A small image autoencoder, trained from scratch.
Model: 5.31M parameters, 48-pixel images, encoder arch vit, encoder norm layernorm, encoder activation gelu, encoder patch size [8, 8], encoder layers 8, encoder width 192, decoder norm batchnorm, decoder activation silu, decoder widths [48, 48, 96, 192].
Data: trained on retinal OCT scans (Kermany 2017), 71.0 epochs.
Rows from block 2 of the encoder, named by matrix and row number. Rows with one number belong to one attention dimension. Each number is 500 + 25 x the weight over its row's rms, rounded and kept within 0 to 999. All counts start at 0. Numbers have three digits each. After the name is the row's rms in percent of the matrix's.
# v: attention value (encoder.blocks.2.attn.v.weight, 192x192), inputs 0-95
# proj: attention output (encoder.blocks.2.attn.proj.weight, 192x192, transposed), outputs 0-95
v.9 112:496559518500495530461501492513457505550494516481526492490508513560488495493479469522481513548488486526484516512520485505495479461474457477527510537486461523532510473537504479491465526481444550465488449499516510487526505531495504497510504504504539501488517531498432492552496503471486492498
proj.9 111:511491513519514457512506490498500526486481467485456510425492476474513539488507530519511487486500496471537485552504476518508507519504536473480490491495514493488514465508492544551508493504518456535498468480474516507485487489489490531488501502491501484504499490507469499493487505507557541515
v.10 080:516528513478518522473477502485433459527509469488512500510538512457494507498499508552496479484491516485490512497446469497495510506496483483461457476477529514475518517468443514494449533533501473487524525468525517558489493542499516479483480455487506499455498500509557511490532508511476513468
proj.10 065:523498437525484502480490507519504509469506519527447467459478500512473503539485546516521503492519554465485490508508505474501516531507479472496500509495523495506562421511512507510504484457531483488505499535481488487527489470538489472497534541526475482488482518506479481501563520516505469493
v.11 073:470535502496510464457516498490423435474503481488496487514518516546499514485510506551485516523477493507487513498451507461499501516499513456506497485509440498493493491506468503522436519516484498518448496490509505527486484522518512497489481465484554508462494487528499522579526521514519501481
proj.11 078:510498446505502488511480532497496519486489517490532467546470526496479475469501533528500493493498488496502490468519488484463505537502494514520487504509496524480486489475484545514503498485509520468495476459527493534500497531528528492494499501486500466501499476504512492533518488489464491494
v.12 084:534513489539497528517516516503472487463489452478528537500464474471509491513491511539499505515513515503493492480438494506522518466518448540524467484509514508460470507473510479498526495497534514499485523530461487440482427545470486496498519482517509487518512498470449513489527489483491494501
proj.12 065:463500498479452519502501480494502479527482496528501558495545516481495547506480475515495504491472479478445497533507461467520508504556518484453487514534463498472511483501476481496487493485502503476502501506497502490511489497526512498503478456471526523468488539503537500478486510481515446451
v.13 079:547520516533523509531520520512460500515522499466462501513489532495470512524502519467524520480477489487470510528488513501489505485504486483496546503488454542459499479523520528490505491531558496572570485535478510478529504489463512496494517532488467509475479408471469536477516489490502507461
proj.13 128:472514470494463508498492502528522524484514521538531512573473524489478475501492518523525469511508515513461494501496543479458514516475471534527486505493508523505498496482523502500481475507486522457507508494526514507481502530535517480496499495478514480471497484477490532510484493483462518512
v.14 085:476505509480493483523500497492513469421493472511499501495485519505524500498535513511505510505481505542491525514480496517511507508510500483545523526466523466556537495482470530520462523456446525550497496453518495476508473486480478524543464475513556513479489507500486489536521525489514499508
proj.14 066:483481469468457515506485475509505519532539485500504483537539477544515515554533477468488503513507505461467545514480495525478529520516544513513470509498509533480505479484475513459518521523498518477492511532519487548446481511564466478480466468478499519508481468506477499428490461502503532490
v.15 089:486500509525532510505473547497527508506482580516507556501517523529497500497500510514476519493515506502519503513514580533489517469514477535483519499495489509551488497496482503502475485515441473512469489519448496448496487485523523528443507515480470531493506538502528495481450493498510500531
proj.15 060:510470521521499497519459516523492476520552496524469503540532493484468464437452490501473511503520514476515512466463536524458518512469529508504489495487445486470487536473531518476524500466495454515495505488525510540517517492513489499475514480475540494538528504480484457474508547488510515496
v.16 079:495546511485513500531521480509462488495522522477487489525467519507510506503487492458546500483483490512546518512507500445510505505476536474508540528493474484462435472544465547499527533536458514493504473483513529493505482521491486497468504487518431509483504482517497537476495489513522492494
proj.16 119:462500466498463476488499490507513510504522516525537500545481514488488482524479517519497462472524494476472508509518530462485509523534481523501468498516517526508519520485492516539475461502517518469492501469529498514476504526515523492479502487480508483472503483497489518512470500480462524493
v.17 221:522507496483503519501538477510481455495472503476461465510511456516520480487515498482495504493510425511538479502478478519531481470490547485474507500519454494493518478497515524513492527484497470515514508534450526484519533482475482517520482536522466504525524512528460488475543505487550522483
proj.17 268:474500465500470483526489517513514524476524519530526503519466513480473492517484531513521468480497488483470498516514524477478509525515480526515490501506516507512487497477494513530482475510517518478528493491526499515480483525529507493486511482481517472488482486484497508520480488481479543512
v.18 080:537503502533519477514470488514535506406515487515495496496499503506503497502510505522502496518498518522536490505477568466504508543486491509484488483524422539501460492493544488508518508498526486531519488540539482498493477514472506500496510532508436506499550528490522498494519513509506510524
proj.18 095:476516473505461526544456508516503526472536507509529495517439509480483508524495550504506467483466492474491524485556519484473515484534473513516496477527512532515505514500487519534487485494506500502528490483517507506487459510522499477468524488487530504464496489478521498507452467503476534505
v.19 082:474514526478520483518474486503461509533534513476519514499519522521415499507491498540515495482493484539490500522438477522490481466455472519499484524492497477465485507498526496511507529554498500492502478448522485504509474475528532524497462557480454539470494561514465486532475517494472508521
proj.19 062:488486505515480453493572496473494501523481501484457465484553479551511496493468501517477566503544479500491481482520472543545467461518529528533453521492501481555514524521513529537484523516500505491475502492479540497505504522497497500502527523543536485501559484505517485474515500476543482504
v.20 073:492472508515510487486495469497520542430512507505459508516507486548485497501482485551515510499495505536520494522528484518529497462499531491454464497506509541544544512549514497493577470503484497488458485520484512536503458486512516531479495502554459504463478522504541477478434486500481497508
proj.20 077:522559476519487456547502502484509501482544486503508488484449508453483523491500495523499480440513482498513500510525517484474469501493477504515499486533532485518512494488526502523509494456506505479526506509505491493524482488505457528506539463501490460479506485515490506525498472487494516495
v.21 074:500504491460467495477493531506477471486496504515512536496519476512505504476528505528485497490493495500465505501436502521514513476558506476453546509471545497503495491469476517526481549461460487489467508474530525498506488493476479522504512490509519483520489501462554501497499500489492486535
proj.21 071:509487453495501493524540465464533514505480486499481451455447517489501521469493486498496547452497545504532512488532516483475499522500553455488460525518478475459503489503474531517526486504489483522507481477490522536496469533507441521448476502512459496494513459516506516504491472518503550532
v.22 080:474536514503464493454499535486481422512497516510516454486458484535509504494501485478488513499494500519511519518482495504495477497474564521497488520483538488554503499462531518488570489515504531493478478456504484482449537482506480498482473526481500467468479556500514497516498504513510488466
proj.22 094:453480477517504492512480505492486508482530539520520479525463506502483501534494529491470464506512497508495511525509518509501514533528524529504497504525499508514465483483503510523482506487529516452519490482514488507497484532523476495479485488484519476511483485500457518516507477453506546488
v.23 087:489488533500511520525478485495477516481546478470503519495518557466471509511522487483530492521474513521502504519508487443507520536483487437537517466473487506531462492502508505500530576505440533521520498517511488493522459542486507490535494475526480536488478482434495563514504507484483514524
proj.23 078:509479499499548506490522523477522487503470498483480503469516495494521530496488483511485526510473514502538479513497488527514539511487516465463513450492524492489517441501503513493506529441522466541478492505482514490503532453494535511492503510512479485502536501490485474499507512489532466527
v.24 067:510535485494475487474519476516501478453456536519494499555495520484463494516507499464478506489485489507507510529472510457501496508484546496478454524521459531503510494471477511517510497515504472530543505500556464543536475482448489462480440528492552503507541538494505479453484521500525512492
proj.24 145:473512458495448494522489527515501519507536520513517508537496503471488482518487522502495464495511490493472513492530531492496506513488501540531483495509500518499477502488496500522492497507519511463515512487518509531492490531548492498514504476467516465486481479473497518525488498488487555504
v.25 080:502508465466562515483494549497489502464506490513501487496497471474431501489475512522463493518491503491487504491558477489482493502513501486526506510504539519520502474473561465498558544465480479504526505515518454498494511525477526465499540555441478495538535465513547495482463514481517509483
proj.25 065:493497529526513473518530503488522498512512456513493509467529504509501541498508503487468470515461520525492438504462506558542480481492544481470479499503484507486525458471474498466481501522503512561484478452480490479522491511502504479548468540498481523528486524512520487499510509477546524508
v.26 084:521508503515456492483511511496478517497510519528480452512507495435539516531468484504509523483494467457507512523482471517482507496442531520478457494501549493509484495522465503499473531454454517513497505466516517552480529510521485507466429485480439499484505494525486492488529509512534514501
proj.26 098:513500486512486474540511524506540551485517537512553492553482512494484497521481528505523446484519501505490482512513539510473516511522476533503492519502512535525494512488508525510477474520503538470495509511515481506480486532563497485468510502477523480472484482498504514515453478473465521501
v.27 082:487486525531485529485433488492534490489512483526507548485498487514484504492538500490529487498526500484488494473515522455503523519476466514506497435468574481475533527515497508509534536509468549540518512467528493459476531472498482488550503478490489504511501512484493480458515504517478495512
proj.27 103:507494542520536501497524493513487504504500495467468460447509489518522513500494474492471541519518514500506519518480461533540500482490493513485519491490459475495518502525467490491476477501505478520497518503483495483515529469498495507518491512515484516521524507519504481490537491525525463491
v.28 073:523499507506484497512518496510512523507483501487496474537488469534519501483496507563520516490488480513535478504482468496520487505520515509502489484565490517461528499509483491525471503523549512488507497491500516469493521515468493525527467489517488469458502516476485501437526479490457494510
proj.28 138:491499462492471500506496515509528530493517511529520505550480503476487477486475525494507462493488489494440496493527531490483499505512496536508495507482515507489486528487491517533494494510518521486510501494523489512524485515547510481485496495496514481484488496484506522523501479464499534501
v.29 081:503485504511540516459469500490487520471498471505453535503499503552464517499453500520484530491475507494480495493486490507499482473580473482499519502489499490487489502503505501494457442536570478509509513547503498465514486472449527495500522437532497500510512493484529484506444503510532502520
proj.29 058:489534509490492468496491526473482525468527484428477489444542493486535503553573508510574483443488489520477502514511471509452458503534528490482519456499486486523489485500479503517499490503522499502506513501484488496542482545519515468508510544526490486488490512526521509478517479494531488472
v.30 085:503509518546471501498539506508525475526513498470488515511502475548511493507519491525519504508481493527524509527529494516522505504483509467490545533469420526569497492496483489505486480504523491519512471521530511518458491504482488487523495462488466473485539501531507484472614506500495511534
proj.30 108:467491453484477509510491513504516521514518538520551483549474542466487477498491547506486470478488493512492490507532535473445489514505474516497483480520480512503467522489514532508507524494522525494534492489528494516491502506505503470494506486477512476490471490487487526495469490500439533536
v.31 075:486511485445512513475478513504507519470512508498492511522468496510477507490490485515501487518503475516500503467463506510524475465506493515469532478514508450488528481444570519484459494472496539460469531526508487478480521505506527531502518552498477524509464494551512500531517482484536504501
proj.31 069:518528497505472493526552497524487512496494472511504517487487524499497481515492502505521454427510508513488442530507504522523497519512509496487512449495501481519522503456511461511507502518496493506509476487504506515478494507489491451477543486470511477492493522525483488481491481536486536558
v.32 078:470489476494492495470499470515494533454533463475500519489495516529514502499493512439508513519515511492456507472502542517472491518459509556521455461497479450476507490461479464488510473497431546526501491527457461471519493521523505474461542512477465496496465492501523549516470494515519495482
proj.32 098:525499549503515483489480476495481499517464498472457520451538465504529535509526496514489507487480488505520486525505463511494472462516523490477541529504478487493505480520498526494508528501502478508487490501478486473511536462463530515507499498528480521537527531511494480487520520515507452472
v.33 083:473547520542527511509502459477478515498467490493502508501477468504447504513505508504495509504476521524527510511476442467480483478521406506468514543480529484418471496480502473504527487513494537488477498478508425431478494489491480453507524496474479515509519528521494504506474524500506498503
proj.33 086:540503533493532508489477491491481528481497460486466499467526435503507506502504460473466509493527516491517474500465482545543497495481522494476528509489479459511493480525531488500497554481498494526488494481467483480522483469514496522524499510493488507505492501509501473488502477475552484472
v.34 078:482483516489512516478498471493497498467533480493449493489486508487517506499534497499494496503504514490532499494521494490526522515464477554555502532505462466560498491480494483498480533453469512527434473481477476503465553478530500500506503485504491495520512492468499444477476513495474503487
proj.34 073:529464522512551472481490470486488485554492477482527511494556500514524544512499496509516492500505525512518503526501482504508465519505517471457487475501546493459524500468446507448501569508517476539497517532493490506496522484484490493528497496505514503499504517479507536481530498497523516535
v.35 072:505522530480477519538520504508522498517461482495482494494510530499476492495500506510500496488498494505507485512489465455509491482472494539492510520517405496494542490427510495511472494517485553473501508494514510593494505521493511480464516474496481481531521525553529498480474513499473508489
proj.35 086:505493470500469493514506494471511509465515527532472495513509512494475526500503525493517471489502498506498468493509505493502499512525491502525499496489530519471513476478512491530508457510539504490517461491536487487506476487518511475516481519492535469486498501476502541520489528528490546496
v.36 075:484510465514486519500484527497511476466492516491522516504504489509479492480485502519488527494507512498517504516544499465488447523504543507550452506502521493567489498533521482499542490471506452476481472523531515483493513550487558526522513484485533496518491539497480536495506505496490503527
proj.36 062:497561472524489494517482495491468520506512527495512535494523512521519512519521451534506525537496494498512527539522458506504477486533519475499493482539482527513534495515522481529467441467499486442480521501478519512513566463518498480488475505533493539514505498496494480481510523492526538568
v.37 083:507454452454542514465484500531458485504552474481466521498503528458508492490497493578468514511533489467481488487434465511490468508508459498509493535512503503508499510552532487504502466514517514530526493490570512486490523510475518485523494476467538507466473524551505522518497520496507501512
proj.37 113:508499532478539508490530496490474492537488489492483500467511483527547503508511469479509502502506523515555487496470481535547506478503519461481503497506486501492544514501519482482497507484477480535469504495475513479519495506462480516501470499500507532536512495510519486476520525507524465473
v.38 079:543482521508542500572484507493499528523493503477497493496467497505493495507457496507521533519514497543497479479505521517520478476517562524500530493520493519483464495586522486506538456504520488488508493510480471435482526457505544494516509544454526514519464483487530507494495450507511502481
proj.38 068:513529536488505524457517470532501487475468520489522499494550481546504515541539501504469547493551502477504515505489485474508523515514500444508501508472517463477521492502528521486510540472500497486458508518510500429473500470502536488542489505521482519528483498466501504502537511566511481491
v.39 072:538458518491534530495534492493457516474507522513467503483504532507460494510515475544449476483495500448515495532487452459489494467505560553479486506500523497510464501477490518491489475497540445483496486488469469510490511539505469508518538517479490486443465469491488469500499486506518496494
proj.39 063:524517527515514466485523475493514526523483547545532482560530539489497495511494501476505511474533489486483517480483557534480475505427499526535476483481534505469455503500496459463514464515501496461556521487495465503501470494508532500455497487503537473485500490451514495528494527523492490496
v.40 079:486485506515493495522491477491457437496532507483527517495502460510520515499511473477476509481495507507507522508483502495488526484511537536494575484465541475511483504409455496486530476443540555560493537479465513475504528478496508474494452508517473490505518428482493506497540487507496503504
proj.40 060:487468505489447482462452497506485544506478489481492500466498482504532507492506518502493488479575496525489459504508518474520508506494482526478518483501501480547494420566488497525486500494467447490508499526507502494518484498489511546478541505476495472470479492506522475511467452532469516457
v.41 074:500475500474512506483481515509498492479519494506490458490512535515524490477532486538518483486499496540491498518480506484499478507475467469556519507515465515428536491484517515489486549527532499543514493506525548532436507554432525488522516473519493507506489522498518479549494502512529510515
proj.41 087:485515487507460482508508499526492510515523488557536493498495506457496477493475526522514483516490471500475503492497505487491533517534500536520507471517509511503496488470504506521500488484498491477506477477502495493499527531518489493525537491464525486479482481475487507484493501504487541506
v.42 081:519474520459512521479491533483516479542520460491491465487520474468515503476488514516459509493494494479486503525492530500499484508472565513505479497506453482501472498535539512502556460509480549474530491482458521557478525554477477509441506554555550498500490507489510518478462503506534496517
proj.42 092:525498556505513471485484497495485495497497502485471478490514487512522480501511488515477514531513489487548478492473471512506487475492534452484532520521490491486496492510484488483534499484477442528468477516500513494532517481489519524517509490502480546547509517486494473484498535532518500496
v.43 080:519488496447485548504504481507461454469539535487492446499487480543525487474479516507486495498511497451511496505537507441518480502466495544510525505520515510497465490490517516501476481551513453498528514527503512465483539549474506511500529501505503451513507556511501484531494503495517496553
proj.43 098:488523453528487478495511502522506531521477541504548519565451503504464488488489530523513465510496499481461523510511482489509511515472497522538494497484510515491498503513539501510472509501483508489530496469503477484502483527487471503498541497507496469478509480481497523526484522454477538495
v.44 074:493473525522511521477515513518496474530501479514487508513522480433502500489520493476474501504515505478510489493470499484505492504552545524472474487506460496525482522510496524483556484516565528514524492518515517446518478467516502494486499534528560469506482523484475506522465489500485490470
proj.44 066:538468496528560487506545484480480524509498484501504494469538526533496512442518477524481501495478505529498477507475526521513482476476495488510510485523444470513491484509512526519519477493506469507455489488541545526463508489503494520514463516478503505503497513555473521521506499531496485473
v.45 252:497477470490507442528520503495506522475517498528497480536472483493507514511506548504528475454481472501506488495484488514541498511510530476498487534454510478514507493495488530546538493513533451549485479499465480521476502492532472537502493494499474490500495482464471482484491497486557553509
proj.45 225:507501534496525519474506487499480476518472488471490495513527489520514483488512468489483535527497513524517497485487478512524495472487512486491512501496489501491512507511511486463511522480472492508483508511492502486519512483483495506513485513516490519513507516514519489490513525501506449489
v.46 084:512486476461503515492518506492509540486495536485504479503483500481499498518496516462524506498493502527467483498547464539496507520536552475458479494496548489485496499482511475469530516462435526475501478473481523558465515522519469528495502466480527478505492498495490548487471503504550505438
proj.46 075:506519543486533502473494493510466466510464470477473539477537507511490554488531464482481533542492477529543514559479494504498519477489501504462498514500526465478508469517525492470524523495485467500487477500496520531534497492476535509506474485501472516511508500454511513517513513487516489540
v.47 090:490529498449538477489503460523521522513508494494520466511496493535547513497458491477460506479498499487505512511452500513502521490531534516460517511493426473522532497479501465491460499530503555519522506468560483498520511494476499486483477522485452465484484533515540536484539501499460494473
proj.47 065:480504488498478503498531506492516525477557503522506476522506550489462512508490540491507472512495467466464532499511513467486483559519495543525446518448496536469500534502475504532531519516483492494506512508509510519475526514541496502481491512486498542489480501499479515509448490454493518529
v.48 078:505541510520516491488514447500454453478509527529514500512506487505493500516547491481503508468489496483482525515489468477487573526502527534520557457520493497469488502501439497482497483496533489573522481528456496523501463534502488513437445486506517526421482486492541476507491475507503507458
proj.48 081:483525486530467503548502536518484547455486507521513493539478546486530480535484525509520467498508482521447492500500530478483481501507462527536496520530500516503483518489483485488509485524512535456494498526514488518486481505506513496496523497497523449462494468505507515522469495466462515503
v.49 073:528527494511466472490558513496502508491463509555468451531500507526483507505485522496489517515498495493530506489431504515527480486543522528495519531491489512524478479430527539491529534491524511520522491458517487483512470460508486486490485487501505496512505499491491514473483483493510503494
proj.49 158:474502469494479493516495521520510511488517525514526511538462518465490492524486521511525463489503484485481507488532522491485504532500492532512496499508499506503485482469481508531480483509526531485520502511528504520481501519518498480503506500480523463485485489485485528514487490493458541512
v.50 077:488493487499460478482496502516525531437487516466468516509523513473544504507530502472485510504519481508510487503538517492522512442449486501506444478494468451502514492471501497505466478526496470473468532501452506476499499480505537522506475509451461450541502495502543481506480502514495497554
proj.50 059:463460489536474503506468455511524504491512486504529473496475518494535475492487540519507480493518542498488503455441517503533518485480456534506527525479484512500508479486473445506455506484485536479504510528550489491521502499494493471466480523529476508468470488550519497515535493544494552482
v.51 084:511475465485488487518498477520470490517496481481507460507507424473514510508480506507524486515507495545494500517445479468524458469530501540503508533488583516526505480494543493497505496504497533469500507492453498504509535493500478501506516502516492526455468521492505488449512506495484507494
proj.51 083:503503451490469495494499514508510518494500518496520471548464532484490479500482529497515482500503510495472523456545517521493496509515477501538513483500509501526466489469499524500494463472485508492530483491543509522494488510511526498507486492481536468485505487479483516510485494487449528513
v.52 084:500490480472493465455476482499473507405521479502468457488504520535483485497503518485499496502507507527482499486469517552530522488517487551490459515505520497486518495513538508502496526503499535531539511477523433453483495494508495506542530539427497471525508540544517492550519500497504492497
proj.52 062:511492443482504526497502520480494489495438495503498489447491469473527483490488466478512519502463475537499490502519488494543526512519528523494507493512557462506441475505505510528509513514495515506491514519496491479532482512514510539526490510512456497505486561516480499490455479481492491484
v.53 082:463503501493505518513500474481488524497503474494524507499496465468504508520511510511537527505489508501499520512511483454514510541472510556467478492489450458487533482480444535498523561478507539520512480481514502482512511516510465550509484504531480525491481504439527540482507485495469506516
proj.53 084:502487491547476511518480497522477479486528524540522534511473492486496487487477506509543477479510503470481507497506511441458474509499466552514498475504536513532506497507508526499444481498510507495497466498549499472494532489503514494513516462483534489502487500504482528501505462461482527497
v.54 067:522535494454479482510495466515497451492550523479505474508504551506503510518519494520503510486476515505516499537466431516493548520497480531521543497487554492466467476468536496506491460488502511517490511483495512457484475498527495521477524501464463527470475524490529523523508498463457511495
proj.54 068:497502481531507492513495497510502490484533538512489530555472491467507508513529515519514493495497497496451510466537512486476512500510465513548512501514525526515463458519485482500493528548525523512500495515534458521496486538513484483511521478483504470496484498502521506499512475466458539495
v.55 078:472484499533482513479494492494494503512541488522533500481507489469502477506520499496504499492505514520450496481510552533493524490472510484510518491519540523498466520550463515487525531501514485507493510527517485518516511470524503480506503517518493492470493491498494481513491504496512502478
proj.55 101:530519534520502500498496503523487481526470500466472502477526516534534507517495480509491527498519517516534527497490487516521495480477521480496488498494497474490525485511483474462515523503493476526456545525470519480513497488444501489516496533544495533512508514514511483477517531477513455503
v.56 078:529541486493505517487524471503487479500489463487486427495494496460524508504493488487452474502474482494492523520507424483505528462537520525519507511503472516535495498507528504493516440532503509475495510557522530499487458483537526477569540529578489502494543466526497535485462504511507500550
proj.56 070:513541467476469531511510511490532498498474524508487489502474527510502484514501534520510459489548494529460509504524529506496524492487482508504495502535540547504438521475514544496507479494505511520509495510516491534487503508507486520507500481463543470491473491500535530536489492519496504455
v.57 093:500470489513533497514445476490491556550524445485532543473488548493485499520513503499482496517508557516502502474514538493485526532500477503514511505472512500483504524551487480499547492497484469506477496501496476509497477487537468503517504482515509518471478498464490498511455528496476487505
proj.57 203:523498538506522512490504496491490484514474491471481489470533472519524516493509473497477527514484507507516505498485476527510497474490516469489509507494489491498512496513507489467508511484496482519479514513483505485509510475481490517504490510511487526514520511520496484481524516505524461495
v.58 077:485524505517510532488478526484528488556466526473483466488488494455522511508510495499499525474502519509514512510492521489502477542524504498495463526494477484510459498522499496521463522515526487533452516510557518507516494528510487502521450565485467477499514500510471547462482524516468504501
proj.58 070:497554515522447459478454482536496533503498514512523488497474508489459529528511535487473520519519491479466515479519541451459505513471500505469478491527500511512525526501485506495491458506515492459505510466506492519472501461521537453477523487526518521483483513502509492502480428456482509520
v.59 072:515538497485435512506488504499501467480508531481494480508490456531509507485482502474512462501486502524503505496463481491518471535503480467494464469524555497483548490474492524503484514534572470518487537475520508529510476501491544511485440522461471522461509468499514514508460500477499502531
proj.59 066:506536482525477484520472492480480513502479463510486512504461517474483501509499505528515511498479500470477520515463484469514493522502488532490505497507462484506512494481512512526489499506482523476501442492475498563495499484473456466516530509467509467479490486501479531528519512498522564498
v.60 088:507510494505500486501486471506475507493485498502487490481523546462480501495508519580489506505491508522520502465489524481505499527470462479473464483499475522477482507521514500498472528492488431490515522499536494532494468495468498506498486466534516531506470450498495513557440521511547507472
proj.60 070:518468544482552486493491483470477526540533515516477505509526497508534501482522465504503521525467489504509472513526520529531465473521512484512536541495521501501504458513523493519532519530495490531498505486461474503485498469504514497521501497517527484534494535522496475447509491465503470511
v.61 077:501509489489505493517514483499476506473518516511471520508501491526509515521483508492457514510489514489520522489458482463478487548529485487500484565492444495528496481473514481504521464514497496509465472492473412519421480519468512514438472485495525514511509449484515515506456489496511506499
proj.61 067:509472537517453538493501521505481477549500464458482510522455505506491496508456491520483501538534489564530474483506520502536491460485482505483501522484499484499483515524467510482537502489471516503509499541483491521571528477526512525470468496519492549528474508480519474515483480525478472489
v.62 077:485479473509463471491505494524481535480492485518509492535512468423493498481488495532509484515498476462439497496465506469504452495526466460510523477508490485553519514521498495485493492502494543474460528492470501485553494482491465492520470552510470495469521506564489517456499476489483494502
proj.62 064:478554530517475477511501504516470485515525481456525497510506520484538520509496499526493545543492530526499491479453484522513456491464493504514539478551462491472477527544504490459522523495478515489506467483464472506511483468489475512496515501452448477507456505516499474537498499488562514496
v.63 077:519487482512527529537494466501515481454488500541526548495510519519470509508484492522564483480477484492513510476423522458504518485459500459522510473487469469476504490553482502501522503521510505500497468493510479469533498529495506503523499477476496520540485521466542536536469482510497502492
proj.63 060:542507504487504516482521496490515492549515469492520510508490474513508527453507476506459510492490500522499507473480451513478543492508479566462498497484487505522506496498558510472440485497519514570470495511492475523499492534432511509513498477491503493482533529467523483499446502548507492447
v.64 076:477543518515514498480477512495521490519491526488483536514479494516479515475540513511485500515494505579528512499509452543476513445491497514518478490492504480472473477525482523504460495471489478524528515500558497555544499491496517506518536480501521516514530442546480440473464515470471511519
proj.64 091:492475503498532463490523468487490478488476439485453521431527481528505537459504486503486499537473489506523514552485468552495523507506504498465509521502457498476516468508526482504511508485488461543450492481485539491484503486485512547534477494519490519475509527496498480483475524504515506470
v.65 081:485513503504492497437522499489478436551509527540530493482506499517480505463527540480510511540513497455528501459519502507469505506498516508510468477512521505582467496446467531512522522453522514510536499512530477497493486446467511504509463493537522517485538512489534480451512493491503495514
proj.65 065:523486507494511495465528498487478524510491506473495476515495551530491541465488493491509511523504537505517511509493423486449473508499472519497506502505539480473541488513477471511477499499441506491546512500475482469492533519516495514510484496518479535509509546471467512423479509476527500479
v.66 090:506506458470508445526506458489509507526496475514510496505490542477498496486526535498517514510494528506490482467487497504518518521512444493466467544500523503506484499515512489527515485486514491527512461512494497460504515497489504513497512506525556478495489524491478482455495520475570490511
proj.66 091:474486485502476515491471497518499534475500521521505481567474510484504495489488519498538469474492487473490462523530534473467506533517446517507475473520503526503468501492528486497486483497507529487495511513509471512485502523521521453500518486472525489482498481487475528493515509523431536516
v.67 084:519521495530502494488467487487528497477484500481490507496500502482502504538495475538511511526479512510501505512468470495497514501471454512507533501481489542497475499544476498519466525524512525533533472481543447557522493508488480488470494458509445475503526475541538530450501490526440497524
proj.67 093:501529508502506514525511498470495470491490461467483500487525476511518511477521484500499513536491508514501467468483464505519510479489499462511538500503523478456504454506484466467511507501480476506472504461479490484516502497500458505497510511512507496492519523499498472501507481493549456483
v.68 087:518489502496485541544519492489535507547480522485505461483488476499503507530465508485456525499507499471486516513489531484480496497465538504516543508505545465535479489481523507492488455508498498427498502465498503524521505476486501501505466495502496454546480514524447563502485497503509499461
proj.68 074:488475511474492476446506516475533459493513452462487543468502486491502539488525483522523506541441527532551498490474454497511517512497465474511500547474527466443483478537463551503523509501465475525486484530486521510533513504495513521494507484502473502525461532465486490514485513508494478497
v.69 077:538481511519500504518496508494503509551516480532455496488507482471521505500469496507495491502508500512458503481479552498512489516415471546510493519516492502523453499507475491505530503484497529499483494512454511556564478546460483507497519545487483474462484509506543509457442468504502508564
proj.69 067:477498507456493478492510504500490455557479577482518515486552499514511526526496464455508537505533483511516500528505519504549506485492506485461481496543516464511526472498482514464519532450545477469466529513472490485497492503511528503455498540476516520539535471505458503479556518505485520453
v.70 078:497476504448515473493476517495432531522510441501527518504465474533481491490488523489507510506503506505548489493472523552500502493561548492503515500542462451535462491499551484509509470522537461486513487518498461471502520506499526485469491496499464474555485513484510476493512491474477508489
proj.70 082:484522484513458544513516524511522512467504555527505493546467524465499484495500513483488505557520491497475490486495506486509524503476466533507458490496519510502508537503509473496484514480496495476507529493492532477492484545539498461509521483507495502481502506481510523492496525464501538502
v.71 078:499490517465516504474491509497518475503480501555500456484531524417460512491505511498524524492495501517529500522454500491477492493457487490517503493496497524487499497449513538507499456550483533493499495476531538516525531510460489525506500518477476517514517460543542471458515488513473504468
proj.71 063:534534485456538486493482492506479491473501486464498505466514473504483511532518496477469481507492527530552537523519488541458520513519520478492548505538503475467487441548470476491524482498504521517473507482457432496519469523500462517523516518521501520492512496514486478499486549481508492463
v.72 076:525492505511506528541474470507492529503525463541495505515476511512500480497498502500514472512521524524471488500489496490487503476464498482526486497467491551501503521551538530494497479505491461457510474478503508459501509490503517488544510498488486523505461498496473475498562485496468504483
proj.72 105:476514476501458478489484507505499519486536532565492496520483513478483505525463524541508485469507504467484498482517519507490524529515489521516519485491499529483475475492491509548477494495506525495511503486507513498476483510527506480521501480487529453475477496508486515532490481480481552513
v.73 083:507504497527483541516490489485551517479459497497506530508504503464448506511477506527500510485481486510520508496455490499516492496532495500504546551488458485492465505450466463497450555535498474477503489486535503512511482509518520464491409500528478531486502508518458536506508522487496491467
proj.73 102:514512520455538510493483515487465484514487472469463499455534496492536529472532465468493496512462504525527490534490484528510493463510505463456531506504501488482533492526495500454533487495489499505479483489483517502538510487467482511525483502523460512535517519495528497483520492517565472473
v.74 081:499479518487475491516521540502514507533499493491497520484510485489508480494520494484512495499494524542474486485518517471515530524519496507517465494499481585521491517515518493497551497488533531497474516524465484526509466528497505513507485594498466482487511494522485488502500510496472500552
proj.74 067:471552468513509532542517498506551518480520487494495498486476499511486508504510502473470515496474466500525494500501512486484512521514510482486483514482486475494501508481524506518518546526493548529478470490489521497489471510515488478464499483478472546539495489476494502423512481494523472535
v.75 082:493499473486505515494482501510504468481525522504518508491471477491530481491523493481520488471515510524474479516442536516532510502513553526508456488489490476536522518483493518505540516523489442536490520488527538495487435538472500498462496459462563476529506526469480455463514495502474492553
proj.75 067:480504468559508442515482510469497522467511548513501526523478529513478455531466518512513488490519485501502501477501542423467501569524479503502481506476502501491512521499499521533484491516511537470543517464525508511509507515540540473514495460506489522521470500474506469504493472451447511501
v.76 071:503525527512504522493513528507486525507522481500474496487507503518539525532477472476538513502474503516526506493539503526504527457458525508499523524503482527483471497528457503492444580496518464513501499473485508499505474463486466521484470466480484492506495430496526488482520496502544487533
proj.76 084:508516513491544520509493489513492479520486474478497512492506484516528504464541475481478496556501498528517485493486516507514490464483512501479567530492488450490492495505487514488526539475485485530483493481472503450506528478494500526502511516496519510527496525494505490509512496547512466459